Weights of a small sound classifier: widths [96, 96, 96], 22600 steps.
Rows from block 4 of a small sound classifier, named by matrix and row number. Rows with one number belong to one channel. Each number is 128 + 24 x the weight over its row's rms, rounded and kept within 0 to 255. All counts start at 0. Numbers have three digits each.
After each channel's rows are labels from the 100 clips, of 14976, where the channel reaches its highest value: "loudest" is the band of the loudest frequency at the time of the peak. Only what is clearly more common there than usual is listed. The data: acted Russian speech (Dusha).
# convs0: first width-7 conv, stride 2 (model.blocks.4.convs.0.weight, 96x96x7, each kernel summed), inputs 0-95
# convs1: second width-7 conv (model.blocks.4.convs.1.weight, 96x96x7, transposed, each kernel summed), outputs 0-95

convs0.20:110116138162140124142146111145153154123141103137131110122099151114121138083136139114137106121157132099133140120116124148152119115102112082111148094129112161061058121103102111144126120110111112132126141129130109130123137138114161187121145083069118129146121104157112144062136150138114182091
convs1.20:131121126145145099098102146132058115141125125127083100142123154113132091127102097117107167126168131146162149096093138078147162124166134126145105169114135132125116142143090101115113149156107112103088112139125136118141129126177141113173122163132136066100099148124138159102107125133130120100
loudest: 250 to 500 Hz

convs0.63:158137161134162090133152161128127121111139167054159137100144118144099153108120156133134113137103161122137160163108130119097151123114136101108111181136183128120125149141148117121129123119137116108116135142132132117114145142096085093114120123173119112094161075124112166132089161178124144140
convs1.63:096147123108133125147184092112115150099139105167105134146107136154126162094128143151127160186104142134120137138137150151118111111160117169094122140113125169110136129141095161114108105117122140093086129081145172094145126161111146159132140124136111141094145152081125093111143137128142175168
loudest: 250 to 500 Hz

convs0.64:107119151127119140141110126122115096173075094156146166150129138130097134115128118078124085135132151096117092122168086147100125089143159100136122106124124146112173174122134134133183154140113086163109089122123130130100107171153127109129130140118120130122122121123099130137132088141132090187
convs1.64:100106093090112139151178098138130147145165159108129144124110090105115131113140183103129118123092120114139142141091080132133119105137126169140129113144102110144162092100115126154113117191129175153158135139094140107157170165115136126140133117140112127106086152157120135129131118103136071131
loudest: 4000 to 8000 Hz

convs0.3:109125146110125115112093150128116110157088084135148115152105118147137132120083150122109091137091123153135125136111132092116122169072159136106129093150141132124154151124130137117140137170155128134085118151165117153140122139128098089116143131122101099125123115066201176133157139158121167135
convs1.3:126122131071080132151137096124106126097144106147114119163124097116165101125104100115077126100096130137109130125168121143122112119125102128159098126147132163164117125119103113117122175084119121137131099133156130099114081120105136147086099088146137107111156145111201130113127145130156146089
loudest: 250 to 500 Hz

convs0.15:126152152144135080117137104137177139132141109125108077113183075109167098140154129118124111152138159057119113175111103122130107135106124120140118165091103192099120130156125139081155114140111121162130133108108136101116130135140108136133161138138135117134132145149143104092120093109141149117
convs1.15:117086132137143095115141124151125145151170121102146144137171109137092114126140079120171143136143122090168160168136191158128109131139113156141128104107126193129138116138125122151113117134113115106159133138105118110073103105113100158124137111136127116127139137165123144154144068123188127128
loudest: 500 to 1000 Hz

convs0.2:147121119131141168108097147105125104149184108125101099128097129172152133086125171095091152103136112099129121118126198164149125094152111123136123140162137144154114122134149125164152122109122096164141124111136126110094123119105127163166150104122104158154108114100147090161157110103140109096
convs1.2:159118113157198145108109106128159125116126168129115128152118125083134136105121158120110111102102101134106145133118149128112166151108098099124119102124113130143117164138154072112161161148089184108104150171162154097109102095152116151100152139091134130134137146137126108169126159141118155120
loudest: 4000 to 8000 Hz

convs0.41:146088129109126090140127137115123122120117142124109089155129110111137113095099209115190059147143104179144149117117086137146144133107154127128141112133096140103138127137142072145122143128119119096103136133107122103110153141155145147139138091132124124141171108123124107149164092109138157096
convs1.41:130138109172121122139157128104129119142125121147081072127168133122118153123098121125099092120120096102134103153115123107134153119153153109161124158126115141174107138169090121173098161059119144162134105120105126111160107134129104113154167165117153085134118096137162152106128102111145143114
loudest: 250 to 500 Hz

convs0.14:147123148126110116086133143107121116104135132127126113145150141105103122117130079119093126115098105122115090098112189096125144148092136100129124129125121142138083153105068111122123135092131106172134087133109099151107128090088126060111137078116154166161127117137112126113105114096113125158
convs1.14:125154126147112104131091133150114107143099136161074137163133172098127104143150160127165103082121157161110178126141154080140134142135120128131176120142091135133108122111204117148140164121156128166134126139144143117154103107149121152133131132104082106150150113090154127122134135126146129089
loudest: 4000 to 8000 Hz; 2000 to 4000 Hz

convs0.27:119105113150117134140125115095133078135157100129125132072103091123134121126087137148100130153130116130178131104143105107110135124158119126123151111102134167143172159162118094118122137124153155125122150105135135080118103096107122132091112083166139101128140122128122123157062155178079112104
convs1.27:149133121144130143113098143132112108133097149167136133083163156132120152096148132117129132187124123156138101089091127081149104117111130126111108155125085095126107176171113152099127120147130121138100107119117124160149167112157089134120124153126151155131108135085087093147129121111102081176
loudest: 500 to 1000 Hz

convs0.17:102133095121160175129111126107152140146144124173154109145116164132130113095108107163097099098093137139109072126183118132162097119140094115134177124115171168126135116120124110131085106097116131097141145134124141189116147145151109109137154161138161118121122132167111092102134119145122117143
convs1.17:101111115105096106119128118095143138173081165153138089109113172152140129149153142165133168116119108117095116118118147133127096097150134126098165157132082158109110162109103109123136095105146113120104140106138101116122136179088101115146099131175111103085147137098127154139154119139162133157
loudest: 250 to 500 Hz

convs0.28:091104118101145140127120151168143129117160109152128124122147119096130150120114197138142134167106133098139142136110107125158092114116102135112120140110121131127113103117153158100115116104125088086164108171103109178158127180133130071145100093096113117114111125094135140154128105143087161152
convs1.28:096105139138126141104130123132116129137157140140144124099136090141091141111127114084178150102140164117128175114115137120122120137105128111151155137121147152124102187155176121116121163144123140137119089167158132118120123092153087138117085128075113141138151073116124105097103194126149117140
loudest: 4000 to 8000 Hz

convs0.52:195134174146133117126108089092113114164117132138132140125138114134119147141104152121127106110126174107116161122125123189130134114140139100172112134138126118125156168120117119104140114125144140118137130161122103153083102127226130097131121094138142128143140116118145123154143120138066105102
convs1.52:093143135163105164113143131099143104154155151127128069119138129160085093095141102112101113147134127117122137130129136151081136104103151119126120118107130116119084102098149147153109090150106101102105125116099155123127089109132162090149144207142146140118109132164111131160135144151097147159
loudest: 4000 to 8000 Hz

convs0.45:165121125143114093127116153087143150169137134103118156124133149171126102146090078132120107080126144145167146081114108108153150141128122084161113066093161132096140112110084138142159100123148098114109114099118147137109142118130161175120122120109100143114115116147111112152115106137099159116
convs1.45:113157130136111121134164104076096096078104126114095128154118078123124163124092138155108128108126154098118146108142108105153142117153112093132107111078108121174141154108142137120107117081108145146131115125156145150134134117098136099113142135100122089105177170155109101095094151124110132166
loudest: 250 to 500 Hz

convs0.7:113153162136087117135104152167145177159086135167126122149098086087146126145084156122139127157129095144154166127152103117122113164098125135109138120136159139096113153119149089156115108101115103153122131114124114148114110162096100096117145113159103123113118124165102152176095110133114140089
convs1.7:078178143114141126164105130120156107139123160118181124097067137107115129123127141109141119132102104116141093087122120125125179202114160085132138115144139150108103106127093143151100164135121134114110112099090128131117131094125119158144142128129125115132090175159142103098134134155105134121
loudest: 250 to 500 Hz; 500 to 1000 Hz

convs0.90:149143176107192058130103114170095116120144141117150127160094141157096096125141150141110099146100105123139126104115136088100138122147125092166095093129130132101160129114121128110117101128181122128119128134119151146173149149106146151088100102142096096111122137140143115116129128149136172118
convs1.90:177141149131132138144206132132150123078152114122151138145106133113149113107161082167135115120140140139149102157119112153152138109154091143127160122170140154125093152118104149116105108144171063118090118114102119097121128133126137137132116103120143162108130114146142082105108126103156094153
loudest: 250 to 500 Hz

convs0.43:154146151131132088126117131144173079129130141113124147080126133162141123110138127073147049140093132123121148135154088133140103128118145147122160112141103127103108160142109134155164133129117127099134171123155133166106128155073138116078124084154126120140132101146159149122140140157122167139
convs1.43:146159164122126111167149057156134178130131096122123108134150108147110128114126144124107190132139085141131122169152095095121094153156127123141107140179157162124138155120128100102130127087153112150129160142121097174149118139101161137131125103138153107096136142096131095146121114164135135132
loudest: 250 to 500 Hz

convs0.16:148136085126156119100103132085092142160145107123140083128127165139137105092091115134104105179153129072125153126099142181104127110110145118148128120154145120100092135135125116099127127118089110113137105127117106121171165147080133163113111069126135187133124144126132128113102154141116120127
convs1.16:126109088113122090148117118129104102096165136153104101141140106124097115143128140121151103145135146148089078106156152050112168107134155123112126118143131112129119160130096127129139089153107079159136137134103153150117134159114164132109157160102117124117089173154122104106131168148134091121
loudest: 4000 to 8000 Hz

convs0.67:084130140151124125150122146126086151112147155140129128105165189124086116126125117071137099121131089078106119115161142133131148107109113149094108139162129110088158165163125116154115134133157112127095150118122112091157165108089098148153131115114085105107131137157085110136113115110124105152
convs1.67:137135153117101137115133085145167166160160159162112115089086101127106180122131151128126134159111140134150165133106134125136130122183129102122141058144091117118131132114141092136099123151098112128133141125148076153141113145131145100094138143121152131106173164071126113135145096138101132122
loudest: 4000 to 8000 Hz

convs0.76:143120153131112117129151136129143130187107125147130147120114122160156121122089077088088089131113169105086151139149183131148132123100135096156083123129109116096151152135117128135157138100126131090118119129093163095124111153107135143089150137167093159122138166091120118088138114134138164119
convs1.76:159106133152128154127150111117127149140143131102133130124116136134082121123179131122129138181103163145142140126119168124150143128155105122127152112103096135104086113073094120129158120121106131108105170113082180119083115149130142130161108134121163119181109102153127139157140140092171164169
loudest: 4000 to 8000 Hz

convs0.44:133120147101166116135155106105114132139116146127106144130151145161106124128104092118133039142101128121116097120140125097093151142152077149136106147127116133141079133113172139206101114110108124128136135114107129169139141161146104124153126146114109136135128103195123121147133156127103136157
convs1.44:105137114163168121130134112149112113115133148118148162131079133154128117087174139127167157117119097123145139151117107137101086155099113148120155159162087149133142070135140130178178149133144116140080099119112099157156102129167140112139128129170109143110109132137087155125149098124123152142
loudest: 250 to 500 Hz

convs0.50:110126104141158123127135068090112073126140140132120144119111085139095112109096103102124100114128109122127135101137134086158138169090086113104137112128119138119123148099101157126098180136132133112131115111141131137118109154138109140097118056104108123114147110157127096159111174147123185125
convs1.50:144144134131126114136117156174115135120151064117136141143066133146107087152158116108152105127095121099112099121114128080128110122116126147132152129129104094141171120154171111123168137167121105139128078155130115162109163084146162148103137171112104165133103148129107138126123141095098140143
loudest: 250 to 500 Hz

convs0.69:079105124118105135143115142149097113159122140151125092111094125154110126145149135112116099115135131111166118176124106166153136085112132181119132108123115117095093114117127119101125112090124140127158172090160129111094131134155088177167124125099139137139146146181166136100074099127148121124
convs1.69:119073134135164116129143161130107106140127125152097140121068099172094140139120127112119097084139097124124147141171150131158122126118105136154149153145094178140142112136115129156136153114114098144159073120118092112148129137163086084100147137117143103110129130138110144163129126121133101065
loudest: 4000 to 8000 Hz

convs0.65:088121164126157099109098103111117127127115140134137156135190091095122082052102139088105102106120146131114106127129118160118104117093158100147096131126108134099145113109105140169157110113110147173138143138157147132100116112104125133126092147150126134101124138141130104132179118145161120089
convs1.65:179129108144078118122115123113113121165123127082123142089123105133164088147133151142140167105144115118094106109088161102104084192107137134127105134123133072146110146109146103136170126122111132091138120133087160117131130125161136116126117113130101158125119118118163106179143131158158095119
loudest: 4000 to 8000 Hz

convs0.84:108169134074123107114150128106152134154125112159127109088120116138168118105120137086092108120135114116125162148133118130054088133140106125135117114147097157147097130133105171107148134124154131115123105156132150132109140130133083109154118110174128099142137110131103132112180141190074140138
convs1.84:104142175119088122168162131086128182098131158136119115159108109124144132077104099125146131140105107139138100113180157147146100120104147151119108127096134163166101119164129107141159107164093103109108149123106114128093116137104144107108169133136132104160131109111104139103102120151145175110
loudest: 250 to 500 Hz

convs0.36:097119125117129138123120186137114163128113113118162154047168132168097143101134143137099148132126154112127118150141100099088114107144134112150174105131164138099138124131126152160147125086152138097125095131083088164152147142114149130122116151122105096100145117121140088094161135146146116145
convs1.36:118146131170093142135084154136108151142153119136118115111137089109144120089148106137112158165118121090122113107171153116147142111171129121148116137185135115074121162085094087124106140110146122138107167102155109118113156135099155110113100111153122107119117146150129105109122091120191151113
loudest: 500 to 1000 Hz

convs0.78:118108150156098147117124123173148158176138155169138131148121098132181088165130101166136124148120152124116136158137127106176140129116101120119129107152121049123119134097159139123093106096150150152129164111141131115145117098150135122125106137108122121161120088153121089125119132141085178137
convs1.78:154110171132139119125106110138108133132143129127113122158125137131138153130138168144121149112104126149101116174103100159132081156108173080118147103135148143103172153117102161122093117133144124124102159114180108099164104140131085126154085109154177146161097131104115125181151113160117122131
loudest: 500 to 1000 Hz

convs0.37:117084134126115128117114132147121132099146130137162105142099162190138125112134112108107088145118095108137133128112102145138122134152148159081135118128089105123143134130168159102111124137137146197144116165143132169154143134133162080132134124126091073131148126181133100111106089115086108142
convs1.37:144106165132168134119136121117111133083093094130138149115175087104172153131092141136153130147149148094161069109124133110118126137139117126152118131121170162148122132163137103141120129082144138134163128119098154108137155094171094146151121097108122102129132105142103134112134095158091124068
loudest: 250 to 500 Hz; 500 to 1000 Hz

convs0.24:115127137128115069133127165130137150138139143119101122106115110159138115176103144166136144145143084144131181132174118167065135124147137062156089120110128100106127118166152173097110148123108108107115124101138130118123153144127144124143163108117088126132120131116158105107102161131087115112
convs1.24:118138188089129134106146112131140112091124092081147100136147134152150121131162152149134123132149144155103113089157115122150121126105148104123121100110114103106132122129156108124143095107189092154167105143146088142116173140113156107171081138143101162133125124161148119086107103109100110145
loudest: 250 to 500 Hz

convs0.12:124156102132094108148135127091160179138127134150112103114141159136172117114114133132112114084127137157144136132153139152163157142118148119125101174080094144083121129120152124114122095135145104113127147094077120190136129110144146112100148122144075144116127100120121140175107147119118181156
convs1.12:111105117060106133131127098164115145115135159084109109132139137118121145114090133136169135156083112154095169109124146107136152148108124076141141155126085153077146129176141139134127123166110114130091097117124125113100117100160112130157125143177152112128154154102142118142144120136143179132
loudest: 250 to 500 Hz; 500 to 1000 Hz

convs0.94:149139099123128125157136138103138080106097149118116114117117129155098124131122109177174140150148154118125140147145097164115148134139122089113120072061082127162119129119132124098125125132120113124133117112154135128133141121104111146128157114112133076167111099164152141057110073110149102125
convs1.94:118103160142125157123172162044161070131105124158121110111145139151112096122127153157111136160164142099123098132143114096138146145162138164151117137157091134138121093141147150112170128119163107138158139119146118138110130145108127108160134093164080129122088117109143137102133144118098130134
loudest: 500 to 1000 Hz

convs0.1:105123125144130088103118118118114121153120113121138139054155110158135148147135137101183119133109111127200137124114093146108124122096134111203128174104092128091071149116120121118120099123130127131088103123120116136130168185119103129149113117120117137155103113106139149140115131130129103123
convs1.1:136102125142137133134155106134133065100125118130123079125121141092127127129125163119110148146129106121133113082157127115141135140111134161123081129105154098174184118117121127067144088095157159134089107113116138158113145175137135147164116129122098146165163112108119117123123168170118160150
loudest: 250 to 500 Hz

convs0.70:164130181133111117113113149102105089170154118173092159119102110139089145091104085148103130132085135123111154127158113112151159105091122110127191120130133136150144142148081117136150111141116118109120105133087142138122121152143114160142116131097137089096149119110098094121137092091114102140
convs1.70:109122079150088130136155096103165116118114127145131169168118140113133137126127176134139133108128120131116130130103090073109143142142098133117099135122101146143180074154141164133112154115169099131129101104136112138144082105114138154116118141110119116136165136101106116107105113052140138166
loudest: 250 to 500 Hz; 500 to 1000 Hz

convs0.26:104098112113118121086128081113135135129129160131132140087142139124161096124127106106098116117088133112180100140124152107092161123107115153159122128148145154142133151117102136121193140111144139112171090105136165123081086126123148125144144126148098149118129115178159132144160135177117151084
convs1.26:112121139102108154114160135133144113056132096112128146171113069166110135142123134180159109113114146130161203138141178120107114138145099124130146145105146110168112141141146113141186143125159120150101083111141127158111098104135111120145132141114137103139148123140124114139167128112143128142
loudest: 500 to 1000 Hz

convs0.47:091120135116137156133121167107141137087101116103148108104088169152128128107095121071109160121117108171136111131130134144157112119104136114178172113173125114142185117161127129085112122126142151134115146157162120126132101148061097115111137120118157157079136133130108134151114120134132155149
convs1.47:130122134153109083121142102122112145141109143114110074147124134150095108127140162121152113108127111173165112170134125111109119117114136120138123108139102123179153132174069106142119098113094136090125122065170150182140140130134155150102145129127145114133130121113182101169125133097146099121
loudest: 250 to 500 Hz; 500 to 1000 Hz

convs0.49:127111137139126124143112119141122151156100131131119062136091117108147148142067138075091119141125160151105114154169087111166111160136157062074118142107139114090116149121143131125153099100113110130139143112124123086127135159111146117121166094114144091137091144131124116120163147122143115126
convs1.49:127108122146197133112086112141124131140102139075144158128085098154102110176105145125159098124136190085116117101120119118142126151073145155176128117136169125129140119156158111124109122138148152122123131150139103128098113167127119143137122135125163109167103126135127135138110102140158074131
loudest: 4000 to 8000 Hz

convs0.33:141097152138125116135146054161134140105131122129120096131129111151104136128141118109161129127128098133145097102132090063100124103121132166088102173101172129135168117153141126132125131142134117121098130155111131144146120152141080136154112111167103125121129106072102171097146171127149164131
convs1.33:102108118085120118133129079118126132098145104109144120153100108148120101119131127142114150133110145133124100152179144095149091136146108106118153136111099153136136122166099157116112101078163116210173161168130098155132120135105167152104127151110130157090114151161123145124138122153109110124
loudest: 250 to 500 Hz; 500 to 1000 Hz

convs0.92:155126096124106090106125153105173139142102127116118137120099093175116123122131095170152108111094109162114130128120116141142119106125111123098145121102131128148113162094124101134132101137115109149133138030103126117139136116101156194138124101067125138111098131116114131112104101149126095144
convs1.92:148097135138106142122156093066126115144162148120107106169123067121100116085138126121152109110120140135153122116122155100118116112095151146149167150128059135111129145121099155100086077137099152139102105118125111096127147144110124106117103142159172140148135125150141134106108127174124132163
loudest: 250 to 500 Hz

convs0.22:134112126182124137117150148123139140112175117107105070142094119108149111127102159133153090095132120131118146115166107117088157172099109134129048123129117150102106199112097112128131146124122133120128105142130145128116154109170141095160146108163158149120124122150109142130127114123084125139
convs1.22:100148093108144109141119141110132172111136101099095145145105121161151096126136121138136118089135157158123131153153141151119158078150090131117162155113111139124143132123168067120150146187149140110122143156134127124120107163146148116117106145066103182112156149125088129142098113138104144149
loudest: 250 to 500 Hz

convs0.39:118121183136118122101106124160140126096137093124140134115124122201147146134135074147097115137136114096117134155145089110142154085153135139131173119106113170154083151139089128140154103108134141144103179094174120129110099134076125125158100130119118101124112113104128094117151127120134113111
convs1.39:123105136113157160113139106144110124118127108153153166126113089144124113114091105107141130143155111135136139124125104112129133132128104135153156110148108137125095182047111169158108112124156135112142133176107140167119135132101125139107118094140126135157120139123183125104147122218138155155
loudest: 250 to 500 Hz

convs0.9:101150124094157108118118162126081135145131134161120143134114172163096144142111161190126113097116125110130104099115121116151092136095119118140140106163141090075094122113091092102158117114085104131138126128115152144130133076103104170146154140146120092087150125112132097133126112122133132089
convs1.9:123108139126168090109169139139132132091091125090154138138101127155145166152098152172174135147161117110128109148106139111119164139130128095153132152143139146136129124137123137114149132167189145174156104150134097129091115072108092127174093122123122122129095111157140172108135113104126114118
loudest: 250 to 500 Hz

convs0.29:107111121123131107139129154107115061116091112145107114112162123117149107123126095124123084150134159133122055115119109123094127092160140110112179128135115128148158145169108138153179147126145125124097155088129156093122110126097145142154172108127158114139119139146132159085136093102156113129
convs1.29:140117083113133126092129096112084126123115100104142150123175135148134153101115110133134105192128091176104135120119131122158098126134085141165156172145100144110117145128112109142128106092103152120126100154149129141111136156140130127132093128134124107094151155154108146200150088150149134162
loudest: 250 to 500 Hz

convs0.48:144124147108137110130130090083102102114098140146096111132141129103117113132120081153094135138109106109144113159148169086150104156187081090130185167097155129092094144121151166123168124096128142119126108140120130142151104122109116121139094103120095106108114110105140120144124139103123170104
convs1.48:136153155102089117138175074107160120139179108102120123128118160114130168102146107134100140142126142146103121098148103131151116127176130103087134149153115124085131148100116168135112145129183144118141107114166140112134119151121126100098060108138125153141126131164152113126122132125163124178
loudest: 500 to 1000 Hz

convs0.86:101112145143144126162145146166135122169111135089078109145125137137151095096096119102162100137098135081175125127124132152140135081141129148126115139129162115064127155112141118121107089136140133160132104067121094152123133113150121163126135085163123131110128119137150120085081105110147138137
convs1.86:136149121125139103141143115088140132131134155117101119092111103139165065128132138151106092154109125143101149113102129121113157116096123161088097159176105108160145133145154113095189139135115134116135174127066171115100131159136145101103146155121087138113133152136129125126123144120097126086
loudest: 500 to 1000 Hz

convs0.75:141195135143148110115150138135116116118146101118124120154136131117105140140118143169160116097127128143114146134118122118092148126140127095105151148104092170136127123136141129111137108112132164137086144134103147119091102141101162145101121121140106187071132067161086108133125111127087120197
convs1.75:140126084095124138147115116115112164115132130149116113159103116156137106102146141103197074108120104134124158108154104117120152114120117148132161109143120121116140130088100090104153175162095139131140166114168146151080104132168170146123135147136118112148107145118119147138156146109064135119
loudest: 250 to 500 Hz

convs0.83:167119092160114114121129144130101106103093114128128092103189110140142126125133125088112129118121108103083086131107126158106135155116120100076155164139147126142195130127136137155128125106142108123112111169135123129153095119094154111128153108108062125089134085123125145152112127167144149130
convs1.83:158113106126152121072119130123126163131114134132125153153142136148163113148150147108126115151111113107166133122129092099130138096123116118145179136119069135122158113103126149139187109139156170138108106184129122111108132114130146135099149092155100136138075126128136164152081101122169104166
loudest: 500 to 1000 Hz

convs0.66:128144116105133108121151185102117133128126118090146088141125161172146145140100123181133110109136140135154093145165121144141113119135107120098131130141164193073104097172138104130136098134156169163114086109116089165145139146115167111160112156129136105104150117141121133130114144103116123113
convs1.66:152148116121189126112141146145120099149124145118133124106150138111129180117152114102146132162109114074131125122090153110145143133100148181161119113155140128101116095125145096137130131164144119131107135097152100105139078074151121133134077117174168144113134116125114141170135138089144173133
loudest: 250 to 500 Hz

convs0.54:104109126145110121122142091154155115132084142128114073115133098122115156186117155137098087167106166120136134161140138176145140182141136115158129137136109121149151159141150128115145150100141170123141120168178137153119127147165114098167107126140112136132101123121151145131103147148138140190
convs1.54:137104164110124110124088133117106148123151137160114128140132115123094138132131148112105115130159143123066148104113164203140091085112139147144157102114110145144110095134144090100135118093114114142178111143160141152100134181094103112112130120099086124121142127128106134174167111148133143105
loudest: 4000 to 8000 Hz

convs0.8:095156166123122121120117090143130146118093101139090074162094105109156136119105103107120132146116110111125138141142100125114170133131131130099106080095087079101123162116129121101151091128152107125168133130127118104107143102111083139110163123167150148143110148083126130161134125083171131151
convs1.8:117110111089118117108105095132134157152168129121128101130159130110129140107127147143134130141166130131143144120136127124161134126124119130148141125093137147127110102091101157167028111072123119137161169118134130046095108154146129118106123130130148171117132134128103129110111091132157155141
loudest: 500 to 1000 Hz

convs0.30:087159100147128104163137106089138170141128122146124082108155168119138130101142141123126060128127109140156070107139120169132163122132124117115099158100151093126135122159104121123157124133139130123145133100118119128112158128129115129110206126169115096100115066150135134120146121099123126113
convs1.30:136080183125129154125116151129119174148130127097134121140097099150089143114138102135141150168137090120126097090114107119117158173123130132136143149117143163089134129180140140133142130099113137110091145141119115141105124150119129134126120132184110059084142148116106108152168133137144185127
loudest: 250 to 500 Hz

convs0.4:080113120217143084126168152129102134088152118150144148122117124159134114155110115103106105122108109097130108148135130135139066122128145149115166147138143139109099154122114119116138158118138141129107127117107099158131125108124123137128106144138157123067113092155093166097085122141103152102
convs1.4:141127120141161096111109141132134109157112162142129171077127112102104196161146166121100162092112114069107133088123174116126153111136156139116156133151094140149129104144077115132149140132151141125122110134139102129118144155166130139111141130140137130108112163129134146126133117053154105148
loudest: 250 to 500 Hz

convs0.77:081116148103121136105155167135117124170139156156116106110132168099159090096153131106110105122153107159124136181126093156089158132143104100121144176114135111088113141099108120100085084122166122163142122141158143119107102132153126135106125128148135158122150103127118122115129067110117109107
convs1.77:168095104113128118104097158113106137146174163117134170119105120133116099119108120095153136083117098107119172126102162123148106088114131130153133132124162118141120114130117126176112104133103111078165137129119076104107115116137129159155127136110186147159142089134161134138107111081120093133
loudest: 250 to 500 Hz; 500 to 1000 Hz

convs0.46:186167135157095135136142121116097103132146128125109113126117163120140117091130118110081085156148138168083159131144120093130124159070109142175128124089128123135142142140133144157128138104102134092122154143113100119184115121113165113096155107101142144126141089162122147138115117165121147090
convs1.46:109113127108121121119095124101124149133145129093149154151118147140098127129122147105149107112130085100122093126138124104140126112152129172104105102118141126144146119143140130108134114122157178180097160181133108096071124137120108178131102138091128135097126119152200074159112107145113100149
loudest: 250 to 500 Hz

convs0.21:134135126113112109091135131092193088117154138111093080148150108133120093103109096103135111095125106121132104117145105155102138121104134126133142166114151142107187160132123122084121121130158144147114179123091102141144144096127115128119123105136069108108154109171140147115113158094122095111
convs1.21:104100085154098138144114141136125133158113126166091144116112129120106127127146119118151103136170107121124103147160089112125128199168151125113157101120094091117140109203114114112157122113102103137089156088118109139176118128123134128161158126109172105084099125120128127148131119134127146139
loudest: 250 to 500 Hz