config = dict(
    spec_augment=True,
    win_length=512,
    depths=[4, 8, 4],
    kernel_size=7,
)
Rows from block 8 of a small sound classifier, named by matrix and row number. Rows with one number belong to one channel. Each number is 200 + 30 x the weight over its row's rms, rounded and kept within 0 to 999. All counts start at 0.
After each channel's rows are labels from the 100 clips, of 14976, where the channel reaches its highest value: "strongest on" is what is common among them; "loudest band" is the band of the loudest frequency at the time of the peak. Only what is clearly more common there than usual is listed. The data: acted Russian speech (Dusha). In brackets: how many of the 100, against the usual share in percent.
# convs0: first width-7 conv (model.blocks.8.convs.0.weight, 96x96x7, each kernel summed), inputs 0-95
# convs1: second width-7 conv (model.blocks.8.convs.1.weight, 96x96x7, transposed, each kernel summed), outputs 0-95

convs0.84,192,174,207,191,111,228,209,175,163,188,214,250,187,163,168,181,183,223,214,196,217,173,200,233,167,192,150,235,267,208,220,186,222,188,208,205,279,189,230,187,178,147,188,189,252,167,186,179,160,247,148,203,224,150,200,188,218,222,207,238,187,184,230,215,207,187,189,211,194,185,215,237,165,205,176,215,147,256,172,179,262,174,223,200,211,206,139,223,196,199,190,177,216,254,215,161
convs1.84,191,214,202,179,197,255,224,238,200,167,197,253,220,208,145,111,169,224,206,209,196,193,253,204,162,183,232,206,238,205,115,189,269,198,205,236,137,227,200,255,259,174,232,183,136,189,158,201,233,238,208,187,184,177,185,191,212,217,235,212,165,183,234,196,200,207,162,219,182,219,229,225,239,209,179,160,208,172,204,208,230,175,217,194,213,231,198,202,207,201,199,178,192,155,199,162
strongest on: emotion: angry (55 vs 18.5)
loudest band: 500 to 1000 Hz (41 vs 8.1)

convs0.34,161,218,164,197,227,207,239,240,190,116,227,148,222,191,230,211,179,215,201,162,213,164,240,196,191,194,193,183,197,158,185,195,222,225,174,199,149,223,164,199,207,185,150,177,175,232,222,211,134,179,199,191,178,149,149,121,173,194,199,202,212,160,253,199,146,232,167,228,159,188,228,222,192,176,215,176,221,220,215,162,224,205,218,168,222,211,200,166,161,250,195,205,193,204,153,148
convs1.34,221,186,262,195,186,187,161,139,180,285,241,176,250,151,220,218,184,164,143,230,232,189,200,157,145,220,217,237,199,178,240,181,228,230,193,142,185,228,210,192,208,222,170,225,185,165,193,203,214,194,200,195,186,225,166,229,180,219,176,229,223,193,225,200,183,196,159,283,222,206,242,228,183,190,230,200,210,218,212,188,176,219,246,207,225,126,173,214,229,233,209,178,197,218,203,163
strongest on: emotion: positive (69 vs 18.8)
loudest band: 250 to 500 Hz (58 vs 21)

convs0.78,200,176,207,197,215,199,205,216,174,226,178,230,207,204,185,152,159,206,231,199,216,218,210,195,168,168,180,189,161,227,215,190,173,197,253,176,163,127,203,222,177,162,182,247,248,190,180,210,219,163,182,205,213,211,176,282,135,187,229,140,199,207,199,181,191,180,163,208,235,214,188,185,216,149,161,209,131,169,188,177,217,267,224,192,256,189,189,118,171,182,223,205,207,241,203,210
convs1.78,194,206,231,188,204,193,159,227,216,234,169,180,199,227,161,233,137,222,226,205,144,159,229,250,203,165,198,207,215,168,223,209,221,219,227,230,143,245,156,203,224,210,210,203,230,192,168,219,219,218,172,141,205,223,205,231,208,219,140,259,200,221,188,172,175,160,231,175,192,154,226,172,229,250,149,223,243,207,208,195,130,153,216,206,199,228,195,152,195,182,236,205,221,208,219,144
strongest on: emotion: angry (43 vs 18.5); emotion: positive (39 vs 18.8)
loudest band: 250 to 500 Hz (56 vs 21)

convs0.63,194,215,131,134,153,234,156,181,193,207,178,207,149,250,138,147,230,226,231,207,173,194,151,168,233,152,174,183,178,172,205,149,246,235,200,208,227,165,196,194,205,235,176,235,226,210,175,212,176,191,189,211,127,198,168,191,240,208,227,190,187,194,205,200,189,206,181,216,228,167,146,155,174,200,253,206,210,153,195,195,190,217,232,203,207,201,162,197,166,136,201,197,191,239,190,171
convs1.63,187,228,236,165,249,140,248,188,180,228,188,189,235,168,219,137,184,178,247,179,192,176,213,232,204,208,212,228,211,176,178,177,209,220,198,240,197,140,233,199,205,222,236,170,250,211,184,218,208,198,218,170,198,188,285,191,201,216,210,160,182,191,189,213,247,203,241,192,202,231,205,247,253,232,158,198,220,186,196,187,197,197,216,214,183,271,174,214,196,170,252,290,190,188,167,166
strongest on: emotion: angry (43 vs 18.5)
loudest band: 500 to 1000 Hz (38 vs 8.1)

convs0.27,213,220,216,217,188,245,155,157,217,189,170,230,248,258,167,216,270,209,175,180,160,243,189,226,205,171,197,214,198,165,188,151,195,228,203,155,154,267,201,217,222,202,208,182,188,130,259,189,198,237,211,234,223,170,167,202,214,149,197,159,133,196,219,140,251,188,192,181,194,212,212,207,210,207,197,199,205,222,190,218,203,204,249,193,177,184,225,169,197,139,192,219,199,182,191,141
convs1.27,226,233,200,164,204,187,200,206,223,213,211,194,238,252,213,191,165,283,187,204,205,154,252,276,178,211,180,212,221,284,159,236,198,185,157,207,261,184,172,188,213,195,150,151,220,203,222,212,212,163,207,193,203,220,219,191,195,179,221,214,178,232,259,196,166,237,230,140,210,175,217,183,214,198,182,220,228,209,251,193,210,191,195,181,160,153,264,221,177,205,193,219,226,246,208,203
strongest on: emotion: angry (52 vs 18.5)
loudest band: 250 to 500 Hz (53 vs 21)

convs0.22,222,223,195,171,210,203,193,208,177,201,132,231,219,237,162,188,231,186,183,258,197,238,216,252,169,194,198,201,160,205,198,183,246,181,215,192,185,191,165,203,177,190,183,148,204,205,195,244,240,165,220,214,192,221,158,204,190,136,140,195,188,175,188,182,251,223,151,214,199,175,243,153,183,181,235,155,186,204,187,165,287,236,163,230,219,185,165,168,218,199,203,218,231,248,248,158
convs1.22,203,185,195,205,197,281,162,162,180,208,196,221,206,236,185,205,200,197,174,180,292,215,175,241,168,202,163,211,207,203,154,215,177,226,145,201,188,194,214,167,224,196,139,263,229,220,148,212,193,165,185,188,226,165,171,197,222,210,151,163,166,254,241,208,203,196,170,194,232,200,180,226,240,215,213,222,214,186,215,206,236,225,164,179,230,185,178,193,226,278,196,187,157,258,224,202
strongest on: emotion: angry (67 vs 18.5)
loudest band: 250 to 500 Hz (55 vs 21)